Rows from block 6 of a small sound classifier, named by matrix and row number. Rows with one number belong to one neuron. Each number is 128 + 32 x the weight over its row's rms, rounded and kept within 0 to 255. All counts start at 0. Numbers have three digits each. After the name is the row's rms in percent of the matrix's.
After each neuron's rows are labels from the 100 clips, of 14976, where the neuron reaches its largest size: "responds to" is what is common among them. Only what is clearly more common there than usual is listed. The data: read English sentences (LibriTTS-R).
# gate: second MLP gate (model.blocks.6.mlp.gate.weight, 1024x256), inputs 128-255
# fc1: second MLP up (model.blocks.6.mlp.fc1.weight, 1024x256), inputs 128-255
# fc2: second MLP down (model.blocks.6.mlp.fc2.weight, 256x1024, transposed), outputs 128-255

gate.98 065:128108129154075145121154146131163083182138137138102175075078105122122139125141127155156103210141119100158131108105108100160184145149171124090147186077134171156147102112113146080151141138107089114078108136082097140138160160107140119139089162135180112059111133146131139134167141153156095110091162126135157130112121082151118126130094164093155130176062088154104114087177132157161155145158
fc1.98 081:080151173109142184140153108187100147092071131135130146086156150109152113142120111126098095156107199120155132145094137100152087162133051144086116165107122120152138076137178123121189165102171101087163136147159130160105118137090108131171167148098100126082149099150129073119143169074069120147129107092061109120147182060176131168126104122136116154093120119164083087105081115192051152101108
fc2.98 066:137144165097143100145181096119073138159092101128136158097121077129092099155084132139153159131137124165135109155152211097138084074062127107183091092149206090153113160092107101173103116119141155105129103072085098074158172153114151159171148128095107184170138162123055135086140145132127139128131142156167153137110150146126148166159177076141129130078144113134205117092114141071111126149189
responds to: voice: female

gate.454 077:152176084173124131102129129114095125181121156138124186139091130105120128139138065123141147137131062106154086122105128109178131087101198121123136149143042144120135127169086110134105142088093144071093223134097088120061094114121087149105116169125163112092184185122148129134109083155205152101051097124107164089097121106137132127147070107133105143171077142116097154157167089105163181125116
fc1.454 071:052126113178159137133088158152189126098175129104093164069087124100118185148163124129073088115174120064097103172156145089093188115171101171161096109128137133151135096076151147111117096135129163186116192062118144193111132129148116123107127144143105159182168127101109142134148142138161168139091124158114184088110153186132125184107142137163073129071168069084115149127109177185162164151104
fc2.454 062:112066145124188098175131129148161094075147142151063102108165129067164151092123145126114118098127159110188159146073135113097149132158116084106086161094236157149085163096186159066155134107099076125077124101140203089105162114106166130104164117107092110102074138085092113154084152203121084156167206118095169090152173142191127167061168080114092134120133081114174115167091193137093092088091
responds to: voice: female

gate.722 090:103160085140089098083093105196155136118105130114082175103054072162079174169169139125124105064138120168102113107118102143150080140189176079138150135112080101125141102073104102174109185107084134150121190117106036114150130140128102108147173147120125144145131108162059114117137146091125106194110124103128081081134162148129154045056174126116119169161138173111115085128159153093120151171076
fc1.722 091:106125118169141193182105135173176138061045121174109102179150146138145110108132167130062134142106149112070138147089180088128078081099151170144116133111133109153049115153192148046129124091100150145134131168131156100095137095133087105152114158143105076129200144163097122063188144121138109193139081127110118147111188098130143123127097148120173143161154116145123133131102102113131143120110
fc2.722 078:126105113126147145159129128143133125146133134155100142147126068070070140148076122141101110135175088083141148093176093092155100087110094146139140139154167179153193160141150162121130166132132140128148135106122149152150130110100080162138088103157176147082149122095119136088153165164108102102075139128176162176096175194150059155178152171186153160142111078138145094118179106132138149128137
responds to: voice: female

gate.172 086:110133159111124083074182129145081086154178118084093117151159112072067139126153142109134147117099141175101142169178162158123144086116138161049091172063111103081172084113108135118115112144090098132046094159187169138151161074099144161120100057122149147135067126104085138100147112156161120117123123094093097130144134182127122118190159098113199169153078094174213150105119133086140106174055
fc1.172 089:091158161177078173120088148157164150157094155137068116145153136122106092162146125126098120172137125128082181172080124172126130135161098100167084143096106062158153121081143101155117083117189107145129143133113090121153171127147118079109151096142130083130119143178119087160124122114097097127146097134123137080109118084107110106153171102072115118184088101100149125099096135129075068185147
fc2.172 079:158100134087163106073103073165171195179154123170126145123066139116127092158142107094155134167114123096107145109110118077146137155193134131164175136176090167176122131176116139130144127094127130120133159095152150105069119157115201094184160255171143119105114057134086157170100200109064134136094172130170155099130119050157160126178121112187147070100100112104104091100112107150124121109135
responds to: voice: female

gate.468 082:137148090137137064131141127142094163170162121176111065115161130112093135105187145182134130147149091127128115082169134139085085093119124130131139161096116121185126149114152134149164154158048168101096133109168112188064152118147171081140151115139151126097119131068173127118133128221119104118128175125128118119212107146097155113141208092122109121129165151156152122107176157148099082124126
fc1.468 089:128149120121138045143125180103111069126069134157129161152128102121137068139153170126141115134181071123171094143194114210138132140124121141193136144121145143106118196089196096083127169141135140149079169128150132115074143107146126143080118070101126200142136176119126215090069133130086124125099163136127132101118080102193138102130140036123137188082122086126165066122127120098135091108096
fc2.468 076:100074138117112077140176119113110114153148181136155100084120138121147117090157133105142121068143088111091097125174104189124097155070119127134099102102072093158111186107179141079094118051131136116153130111166170181113144116113147148144106079145094131146120192143075181090076172129114136137091109236097171123114089075204135118135171162128103107140109154151144134093163074098105095133193
responds to: voice: female

gate.92 091:104113171153103055161083139143102120121182130106142113144156135145092132205099104102144201186093074175113071118155127120126128120203143155149129169120127088149163141069170098151144125130140171186120128085100081102099147094098190135163116147097125146109115115137138127107106149087103140130187122109122099107135148143149164108191202125102173135199147139112174149125078129076139081163104
fc1.92 102:147102109140109130064113114149092076156148115078156089118130160156158083152135210119122146119089112130127155103140165112107123137187097156175100097083161164132128100106113100175068109097120155171106136102135176101154077147151128137055116066067088130137119151147108103109111122129089173200154201156167147126165162133165098134114130120135148096203074110160162167128025160159136134200119
fc2.92 081:125164149155073160129094112147082103172179105147153139105139154163110103152168109136141142143096127107076092100144125165163207110132169090160105120140119113164159121085087167100120194167110157080142094138148096146138138131119133150118180153086172157089127173131149075109116146120126136127106120125155120072153184116126121084120163111070123132130172167163114166121094071099151101160161
responds to: voice: female

gate.422 192:151174071152120180120079097135150150159091124146132103181085161116096121099115123133158160084146154128136138103113128140157176142138099108153108138093150114099123131124144158112128135126143171187110122126126145154099131135078104157133173075172130148125169124091148136125156108105127097148158063140135117130099122187084179227043129158109145161078097161146108157108100100129109104085079
fc1.422 180:149111187115156046153194157144094143092158069082132163060181151061133100176143140115129110148116115093077115102124107128076093109095111116089160114144095130174162083174125101122159141127101085083131119158126120174171116150174133111182083128109104091081132116127149120094116135151134125103094175071132131103137126086164105085187116110094149105175163093135157114142169183149154174132152
fc2.422 213:117190081150110159102120126126165125183083146146104093205108128132078162082109135111170179077173148135169140136117157124168192174162134128136089155110132102101123141104160184127115159113142159167098126111141099112103148123099132101067184130139151144131087148143162120129121138082133109124132057161117123101121147171090138173118136122114091162059115154154125155142076127131096088125103
responds to: voice: female

gate.725 078:151123111060143117135133089127166117108101166175064100113137152096180078187108099128097069152169088141109168102200156139204139127146097116153169111123142095131162174066120102145103136116173163101151191098080091185109036093124161142142091042094133168154151086148136181134143087111116148109149184117141147108109086147091175134146118127112160146103090114127117170079148143152114107097118
fc1.725 075:076178104143096099092130079153154133138147146156072118149160136082156137191134121120172187161150161161175120096135102114095160150136116119028084150092139116078135063194095161058197133150084124176155151179137082149171183071095109125158098128156143167115143087134112207119105109153172151176138063120175108124150131150126159183148142111115155159122103106184099122129110093129117114125174
fc2.725 072:074113106145117180101129126117170140132059138111105124148109213116154163101107085164129123151175115121111149104127180130168111160153075125139106118142123086084139115116089138066141132126085119161226173160130143142113088157139143115097141168123140100137121088156114182088089108085106137142144150073209125137106138173058128168119093120075108161098113133176128117167148151083125164123107
responds to: voice: male

gate.334 086:074182102119168021099059127054118188098131132166184136095147180094142138113114109177173160168147182134093127104127182173138152164136133081120160182145109074134125078141114187117062087089069158122136089177109159100151104117115066116142107085086157096086141127104133111118132094136065144149150166151159135089174133143121132102103088071162158065176140131126200103131084156191074110145120
fc1.334 077:113172093155170107111091155138140139172089138124105166125135095080129092101128091161126207140104126081161125181131162132149143120146102167149087144112085133164108157230153163150114141201150141120081101165109141071151148217135131016140072141119142134140122109068127118069108172169063137146164147108095156107122086120128150076094106108122096133145115134160153089154080184127114167158141
fc2.334 073:088129148144158105102121126117126142136204182088137118152065101146111096168122109082139120152121126122092055069092132146151102178069121151153131188114063144150130145086172141133121163130120121113106113076122161116143116114097168121138125129101070195137203156132141141115094127140167098108124090159141092128117125102125082143106133131130097137127153136119162187122130057170098111132053
responds to: voice: female

gate.620 091:108144158128135093161152103104120144205142169109106156104105138165077165115081141143202119175130116113123140131135112056123123130163167152076187125123104140185108120134118164136148190151115170110125074103142183155137161097100149136166138153130164208141152153159119120095103098145146112134096174119127106145074096153141156076154115089105127083129138119119131116072134077145082128132113
fc1.620 088:196147141122122103112160112110149141142113086122055149140087090143176066184183131157136173103075099167077148119134134161119193096059117131182130135090078081096197162135115194140156105106148122132182081123109139144159064188141173134109090134109067049135116157128138160088152161196148114152147133134118134093145154091095096140162153133134081109129144163153091169140074090196142103087104
fc2.620 080:130138099101127141168132143158084125140170044125087096116121126109107101112149134148133165124163076116103159110122168121188166158163130188159128165090062093085130152095099132077127128183111118155053139145143173111131136090143151136094159135084124072118112194096119151148090154106121098152112122130183149181117137137071084149127150144152154124119151103148142094109157045118124119169135
responds to: voice: male