A small sound classifier, trained from scratch: log mel input.
Rows from block 6 of a small sound classifier, named by matrix and row number. Rows with one number belong to one neuron. Each number is 128 + 24 x the weight over its row's rms, rounded and kept within 0 to 255. All counts start at 0. Numbers have three digits each.
After each neuron's rows are labels from the 100 clips, of 14976, where the neuron reaches its largest size: "loudest band" is the band of the loudest frequency at the time of the peak; "top examples" is what is common among them. Only what is clearly more common there than usual is listed. The data: read English sentences (LibriTTS-R).
# gate: first MLP gate (model.blocks.6.ff1.gate.weight, 1024x256), inputs 172-255
# fc1: first MLP up (model.blocks.6.ff1.fc1.weight, 1024x256), inputs 172-255
# fc2: first MLP down (model.blocks.6.ff1.fc2.weight, 256x1024, transposed), outputs 172-255

gate.591:148113091167172126159115108063106103133135159126143164076087116116109140100139142121134106144088166110112122154118120143125132141112128134148126126141101140113123120139128104103161172139118116154091140086158159096157109137135156119167080111109113157128
fc1.591:158117145103181167100077170104116141127132125109127137092120094167123098103131155155130109154182117095147125131121130152138136117185130103118138125133154145096115130110110148112125133117106145122103162079102143096144077093073143141078114122123161112138
fc2.591:146137143150125143127156084145110119149148152129078122144125086127115127113151162087110173126115126109084157123098087082141095101108149136135122076128091154125125136117134130167128127091145120105117119149127119127119146143144189127108148130141134144110
loudest band: 250 to 500 Hz
top examples: voice: female

gate.504:173112153108127118105125119119140153133137121135139124129107079128142141104151111124186113119131163119110101157154112129124136125109129101156131076146111107109134190107163116131138154136152109143122121053147090118139137117138115134146090112156100098117
fc1.504:102118124151136115132136156128117122117168093070152163122111162116123147104117128147125162128145120140116117093112108135093135142138183120095116125123166101144133161143144128112127097139146119136084123156096101111151130106137121084108131069137128120088
fc2.504:104110124101092132139163105061152127130168092113053123127094136151063107109108147165135133095116107122082138105134138152171117152116148105102163123128136094131114146113126119114102149118163079078131101149109156118134146129126145066166118128123163123139
loudest band: 4000 to 8000 Hz
top examples: voice: female

gate.270:154136141140124142115143108120120129112135114110138130115096104148127165142145119130103120123158172114164080144190106167154116080100125123105108102171096096148103126105140157139115114166127146103151126149159133118157116152121141099116083107106113135113
fc1.270:138141101128120129108108158112131085158131135080131143075117130082089143132085079144100144153090117140137120073110137105132100128154135084137143080111111133149164173134114128105151142134126163124148124075142101166149163128183112100137114093129113146108
fc2.270:134151156112167087108129139120139092129132131150162138165129155117126131099142077097133155140123126113133146128183116115118111157115128141130108134071123132128096120114174155133152108152158119160126161075122112169126100119173096086118192129118120133099
loudest band: 2000 to 4000 Hz
top examples: voice: female

gate.123:077106128143107116127088107149138107160106131079144136121154195138146133094196114113138138134133142092117148158137172117109116115075115160148145117092110115104102119131151136128086105098111164109120122111121152158110124087148098153173157132130137181160
fc1.123:100123124158149139163114176111120123130126170117107166134155142151152149133145131078179106147084130141107156148126139119122150090123079165118117154127096133098126127123138121127124134139138128092129138120115145076118183154112110141127126138148168155151
fc2.123:125141145182132145138103108125143079175093118109115140142113145121134177093101140189111142173140104128121130116119123133149121111126154110114128147164128103140094103129148120147179153108125130105132079117136097139101119125172111101128155166133165108105
loudest band: 500 to 1000 Hz
top examples: voice: female

gate.42:120149149153161117153120123138118151148167097162133100104115112108132146108111079177118136164102136117098136092126101099148127140154129177118131104105142138135139181163135131147150125128148132133147139130105143123164104104137151098069138112143154118135
fc1.42:096111124108115095137090104145112143132132101150085108121099111118148162147143087161131147138104128123152122117136113120103162131136148119146126138145135138144083183113138126159112126165149117143162142111105140086158128105100137104062169118136115141129
fc2.42:118173158145122139098149125144138130152121139152129105158111126175147177133113152143131151156094128176130162181112089119127145138131116135113119129124160120156128126122125149156099150126093161124126154160130137112120133126136159113097089123117160114142
loudest band: 2000 to 4000 Hz
top examples: voice: female

gate.311:126126110133154109130143081092135111120126137147126137146168171154108104101083128127151101150117122132139145145124176137146136144121113136105089124143105173188141151154093143116118121162148094083095128131109113119127132124127140145113162126147093101130
fc1.311:142143168168123119131110148078173117160113161173160129123147161156128124098120111141135169136118143154164133117118138157130165139140116093128149139161116097108114095101151133191095170117126133117120147150154095110146136111143109124121150139130126185121
fc2.311:134138113170106123102110101142154096153147118115093124175135091123097126123095146126100115128130100110128139145138084161127101171159144152130088099138143156113153142108133154114118119148145115128133117112124144140085108119154107129086131121101110136148
loudest band: 2000 to 4000 Hz
top examples: voice: male

gate.198:125122136130101124132143149145115130090147083093128099153126189110138098163142154126114109127130065115137145115110153130127147107117098115142099097105073116147158142108100147127152128150156117104130143137130110171132106104135148116146124115150152130182
fc1.198:122101118094102168126104133109135167097095145111105126133130152128139120141164142093120125089119125139102117137143117112151119083091090100165111105158102126155167104120100148106097096162142130080111140111167141139115136139138171122142151122136121092137
fc2.198:115128128120141108125142127160141150172045139120106152142113131154138206146106125137137138114135166151136175090149135136138115085147128122159122175148138111168076123122123137088153145134107112104137144134149108138128121178170139058152120120126127089140
loudest band: 2000 to 4000 Hz
top examples: voice: male

gate.88:139128125121166143077099160134154121142139121144161171099153120134158104147149134103150111164176146122131099125142122178123113152114149125087103172104108148109123144108172111124141133118087097090116041153114137123151115124156152136109125090116120153105
fc1.88:123116105147149117128114118102107099116153118138151104158138175096141120106109154156062142112119142097131097153149141086101157101139112138162098142136112176101104135142118118098152154145105172151100126114166161122137119102124109132111105151103116101114
fc2.88:128147180097100106092128146174163112134120156153141169144131152111124122177093131081077156164117154096118127134078114128157142199093152119081142146152154125112117127136088170135149092089088111124129133118132146116125153090129172103115104115135143136135
loudest band: 2000 to 4000 Hz
top examples: voice: male

gate.344:142121122176138139129125108141122123128136112131095100148081099131124119099102110133155161135153098168147135158135104122129101181089118115119108129126101088127101124136135142158174123134120138157177103149126098095111129117128089183131123144146170088104
fc1.344:131151134075127084129141129156113174115189125133178134151117115144150119110142096094108112128169142143104094099121130115106133134086132122072111204125142112122149127149141147118128119153184121099110147113131119112141135135113141141071118146104126114124
fc2.344:156111144142114151110102171128140153144116134112161091113161140169068090174163064134124144136110120113132103123126106127073101125180084144106105129115165139142090127141169149148126146119160099138113121144100100155121125110118126138148158119123110083172
loudest band: 2000 to 4000 Hz
top examples: voice: male

gate.4:124121114135155130128094122116081106122189125126154119105151122117098095104156148161149137116137099125076102105117126123111072160140149154129114146159145163131104185150145103177137111146146144138159113163167157099141107181108094114092107110135140109108
fc1.4:096116092135114139102166109146124163112146129145167107164120074132119129122109140140102094144151159148136116134128135130136113148135112121148122137124135149139131166154132204132125109126144121139169095102181116118122076147135127123060183139094135136146
fc2.4:158137158092150173187101112122148134158114107137089139177097088134115154129137118133134126133145134110115144114122138162170120121106121124084169129109135126146133137090110080133130103113160103108105147120149113151147127073154188109108097118138149129158
loudest band: 250 to 500 Hz
top examples: voice: female

gate.38:186101170125148107139156105131135093136152148131157163122108112124086127117125113169160135160101156132114145121134119139099126136157163116072158130118128105122145100136134135127124102113136129096126129144178125118097096107172113124120114127114099107105
fc1.38:102159129141108122157130167158097137107118150163143112134098121117140130141173108142133136149136102113102128172142099079150108139102151130116094134116166134149132128119142104072139145113133145112114135116130144129123063148174142103098150160109141124096
fc2.38:132150112102162091127118148132091131149132093167116129141151131142133133140121135091141136129083140081141168167117126059125121143154138134129137128132094170116164118171140130121134119107093144123109156118141120115096121134154095146099158126135155092144
loudest band: 2000 to 4000 Hz
top examples: voice: male

gate.219:114104131147154144114152080147126138116090148138137148182106124128100083163127111097191142097143123141092119131153133128134098061087138159121139182086082172153122131158130149151126174128114132168116104120170138151110163133100176083169148155118118120141
fc1.219:149141150139074129157128122130146095151120146154142147083100140109118076086149184132125144162102085174141103142093087165156144153158138139098124117177164138088143160120137127150118083113141144073123131146114087096097121109175131169105127111151116124169
fc2.219:140115117137203126144109140155106153098133115117189126133130137102145088164148132146118154098124149114141093136119136130117141121121130110120128131114140190104129116134155142095150126124134140166157170104144109133107084158118172134091125103107151169162
loudest band: 250 to 500 Hz
top examples: voice: female

gate.157:141194144142152132159136118178111070175110139114137105105140128131157157117160140140142139148112125141135124095116134140121188140146105132115165123105125129067104103117115125149105152131064096130129137122160168172097162164130137150094118099114100137125
fc1.157:117126195076097112121100164154134130115097099099155161098158129101120175147069102123140105148122122133132107149121128142124119124122099150163195087136133123130155137109102145130148126102111151131117137112130136103163136130098172134117121149195133128187
fc2.157:130143142120149134113145082108107158117169128135101076119157120140110133100096118122170097130087121129129149107088140093163162141158156087114153157120154131122130083142147123159158170110133111126114153148130128178135123151115136109108135173128173136147
loudest band: 2000 to 4000 Hz
top examples: voice: male

gate.364:093133155144158126080090143127128126128150130118094102096119106087139133117157092179180139161142137120137145137156100151141106173112145164101106134137146141132128138145148130146146103131119136113176096132150161104078154084115120117081121119135096120137
fc1.364:151135101147125138089120125144153144149146120137137127147127101155134110112138128082140092154137112152108137096144165090159140147106104136140122155108100125121148139150141133131131142111093096083127138144140124107117154115143153087117107102136131114126
fc2.364:122142150168134115133154126085135158162122175086095126125100123128109129147137160179133098126110114149123128095127117094107173114123126129117131123113154115149147128112102101151134159125166157133144053149123143123119103121104126135111130155117136124128
loudest band: 250 to 500 Hz
top examples: voice: female; the word "she"

gate.63:143114142127122167168105148161132082101157142120123112111121146114150169116119126128155111161169115115143119142153140111148085156105142120085183087119139150111132104127135138169182139157137179174123121138154119131088160137109100124122125117159129117095
fc1.63:127143118113106110113182111112148144112171190104147142111138137145128156096135147130122156136126174160143153127162100139158106152180133156115133131130111085158123161138158164131125131146156132105112176120153116128143148117130134123130113131181121105107
fc2.63:167137141125075132133152135137129167153109137157124120135112096148080091105119070128131133140122120146075136183113123115142144103127127122134100149165142145119141088113132160136151132087110123115151114134086131122117146105139103112138152094142173124154
loudest band: 4000 to 8000 Hz
top examples: voice: female

gate.494:155112111158102115150127124095148130111147113113124085127114201119132086138132093141118117109135131158094124129141163137105071131101153162146138107088105127161149167120152118083098145116123127127113136068116130144111170156111154140141118130113124165129
fc1.494:118110153143104106141162138153091102175115131104131132145122135117174142089074144144070114114152105140131119094127156119133114122115131170155171136133104145141100163111088129127108138134178141131123139145137142102123115152110148116112122109143106126164
fc2.494:149147136131089122096109140150143178133123099111129146129132137117131158155127108131125106139122114135160148205132080113137145140152144122140134138115077104172101140152151137099089163130146166096125148171147096101113146133114113113102108165115132089146
loudest band: 250 to 500 Hz
top examples: voice: female

gate.212:139135150117127142140148139118097113143136147126089123093149132135123116126109137104173136117114159130107165103128158139142107109138112061140071117120144127149150133145063137115122129163094088141151139121140111160137111093140119169088076111137140135119
fc1.212:119145115125175100131104152106081139113111149154106115130183129132150143102103105152129151130100176090113126128143117142105137101199150062166138133157126138145136079114142120131132127142132089098145197097136108129139120110145108170117119133123145111111
fc2.212:165094148145087144115110159136152112124123146089144153184154094163167118132148131090108157134120084085114151076168168081152112157118126084120096136090159108122144102120112134122133127126150092123109102138151099162103102088140141134089124059160122117124
loudest band: 2000 to 4000 Hz
top examples: voice: male

gate.208:115101157111125105187128114125157107128140104157121149143185134121087171141145159152128116152096159123113097147114086110113106135106131152109130111117113135137102154100071090163124128134166111139152106138153132086145095170176105136126164124119151124140
fc1.208:103134130140109128079126148160102153131144152089146151116133080100122082124128093127095149143145114183130140098154101120095144130150099088113169122150125154133130099172173136129120161141094132155120107137123127112132168118096127117126099132182160122111
fc2.208:129134108114123056131119139075126153148148119158111152116140110118119163129127147111133045142155103166130123123101112127139087155188150112118105132079098131151134110149156132181112140140179120101146113137107149096141090148139090154071119148139139104147
loudest band: 250 to 500 Hz
top examples: voice: female

gate.337:138142137094130121104181120123123161123160155127116111147144136096112134156145108092147116113143110111149108150099155109132116155117126084094156138113104141133134123124097158179155120152109110136128141112122099125104157135093131131090135139150146150155
fc1.337:124117133129132103106143138121097134138090125097155110097110049122055106087109168114114135133182140125128097147081086122090153114133115116114138105117102148133156120137120087104123097097117119124125095152092146132122174114120108099132101112115092143112
fc2.337:115107117108166153127130096110129116175094100119130105114157108134126131155142111087118146122106136124125101073144105186181104132131106151130163136109137123137136122134101132106151113123100125143058133114126115092155095135127109085146093083135105124150
loudest band: 2000 to 4000 Hz
top examples: voice: male

gate.223:100127123120152142088154158111158115121132124121114148147142121158120118108130132083116103100102103096087128163119137139182109130104112129115115132107123138159092145101153101095112130134153148126139149159165121148133109116164129105102123155105105157170
fc1.223:096100093094134134152172127134097121124118130115144081157073134167118136198121118136159111143086139093099133109102149113147133133109155115135113063134118104111118168092109182110126165127140128118142136110155089135155131128127110104118145134117115159195
fc2.223:119147131142103112141110121124158131153102101151117109102168193128141155156140151149092100120160114160137159140128129142185122170151122186136108142135127141149095129142123112131137142151146155157139112095111157137121141128074167138136088093157145115098
loudest band: 250 to 500 Hz; 4000 to 8000 Hz
top examples: voice: female

gate.747:094119147106095110112095148141110118081149116143128077122109130120118127090107157102156122104151143175124123120121129108097132124172157095108093148171157153095151147148169141120153133110157104149098113089126122103133081137175123180165121112152098082123
fc1.747:147085118126128105144137128139142157134107124134163158129179131095140135112093115137102135135127149119173146103106076147145099122131154128093120114155150098124166131168139125095158114114128092123139106172135119165150110151149143107135107095126144157124
fc2.747:123133189137113153128112153114152130115117101102126149099130131119145101121151137088143095147155162086121133176137114104128159112133104125138115127150126118125147114127097148148128181127130157161147100119055149112101091112130165140121112139149113158119
loudest band: 250 to 500 Hz
top examples: voice: female

gate.164:110097132105156168143107115167091127114140163118083158106126127118120124154139130112092127149132167142088137136172124166092150143149100158135171122123148140098114096167140135135096100149136139137126155163160138093120130130148124126147091150108134135092
fc1.164:119141119109124159123108140163095122110152177100142094156121133143124116122147108126133104149125171170096175092123157160118118082146130124114145160132143144116126129102131138102105118144127155108152127110138132102142142121134104143137117110109110159110
fc2.164:150169146141141166121152132131120128164161135144152082201115107162105101140126115132113136163145143113169131113169145129155099129130139098117129126102147122128083165104129102108120127134088140083141150115167156137122115180125099125111106098089176138127
loudest band: 250 to 500 Hz
top examples: voice: female

gate.687:139113110133098072146120132110122076125131131127146153157146091163135112094050141148124134149128165144120122098109131089139147113183171152152136181135161158126121106098146163143114109119148058100131117123119120167110155126123143122121166090124110118130
fc1.687:106130155144156150140117109165112145110173137123145126131120159146143132164160144159173167162151126119186123147116137126115138167134106133081098125155147134114134130142143138150148117121153156137112150099155133140125125089183132132129082120176131121135
fc2.687:110114104117142135137133100141157160133139134175156120121111112143141131088119102121124143147145188128123112127109129177097104075133113137123134146200115127134178113141111118138162139133130126151101163168108129112163139135081156139140162130143151092158
loudest band: 2000 to 4000 Hz
top examples: voice: male

gate.764:132149139107139124140157109112132157098069118085122142127141133131117125134170145155090097128148120151131124122098125129118100108081078112139193174134085149140080118145136140126106109069102117148114107090110139141156091118117115102108146110135154130142
fc1.764:175109132145142130152117108172115134149114143176127133118102143135110177072097141119141112148153122105159131110139120144102135164144112137143108081113141160106153158123118146157159126169159073154133127140149117091140138152154128150141136159113129118104
fc2.764:145122091128125150107130112144141132118133173124142134108126092123143128132126137158110102133166154112116111142121102146134168076124113146102157139093105135131183112154117101108105085124109146123116106165141130122106102129151120170118173124152117124121
loudest band: 250 to 500 Hz
top examples: voice: female

gate.749:125126125123089151145171119120129130082096144101105111118129129128104155167126123137099122115108093096094123159145199106147084105162112101181135090097106088129122105124140137105142149153188152153124095113117120153095124130121134129129121134139141081179
fc1.749:094193090123154150126131119133128078155152115139122152104050156144095115140160113113134164112108138117133099103104099135131141163135136143105152102110123142149151096148160121136134122188128136135124161170123149113148150157144100170151140133137115107087
fc2.749:129087140189129117116124115129113107140162128155166124186147140127120119176160150158147149134125146131147132116110150127163101108104121119101131108106086130156115151113122126151142081131161126109136112081142113158123133088114130111105156145178120130131
loudest band: 2000 to 4000 Hz
top examples: voice: male

gate.106:117108178132122125167131098115135125129130148125144159109153105159133132097111134126209127114152124147166126135097111137104093103151096113148106128116146145122109087124125147124156114139129095082088151128111121141078122126152143140122133102129117134116
fc1.106:109129133092118184093128115145110133138108120132142079140148121119129129146146096142122112116097121156098123163117179101141140114110118098153149166110079092119123140137139133090158144144141163138108139117117135133127075132107146134132131191144130143142
fc2.106:164137107124131151112132089160121153107143145134189115132142158125138132120086129133128107124145170142152093101122135121157194114100126119121121162090168055145101139133143133117085105150112147140148137098155110137147113118090088158147128148150137146143
loudest band: 2000 to 4000 Hz
top examples: voice: female

gate.524:125116093172129104125104140127100103101186118109136113118126139099121128075105092158108072156154118112136129105158147136137082131212126131159124150111152095130119164127146167125108151128112139140135080138134137126116132097150129121111178139150077118128
fc1.524:147100109182160108105142129130123113115091145127166089145154114168173183137160164096125156138076090123142129114152096131153134091119142128106186128160137116148174139130129110149100153162124126140140125134146113127163137108123100150123161150104192128103
fc2.524:132111095134121152133150090164129125094153149134139124126141084134145122135124123111137120142126085134087149185125144159091129107119143097115112138148102160133158138129132085103114099151126125085165136112134146119138160131116106114133142120148109106122
loudest band: 2000 to 4000 Hz
top examples: voice: male

gate.657:102072156127132138080096112134104135154102134150138132143106071112140118177134130112077114117143171175135141143101120124151133141118096133107110189129161124114169119106076143119127108132136105142104151152136125146116119105146118124130113117147137127176
fc1.657:117121137125159153105146119126097164109139073097117153170176125107116121155225168137128149111168127148127115094108146127110148131071114131153131157120128106122165091105153145103141080144119089113128126149135112144127135117126115129121124125149153139191
fc2.657:150145151125116120129129081079143128116115129164130097164129103128100175161095136167121132151141131107121101143145132165103122099144122149101135115141177153151136152119133147132114148148170119105139187070146121070139134155106163091120114161130129133103
loudest band: 2000 to 4000 Hz
top examples: voice: female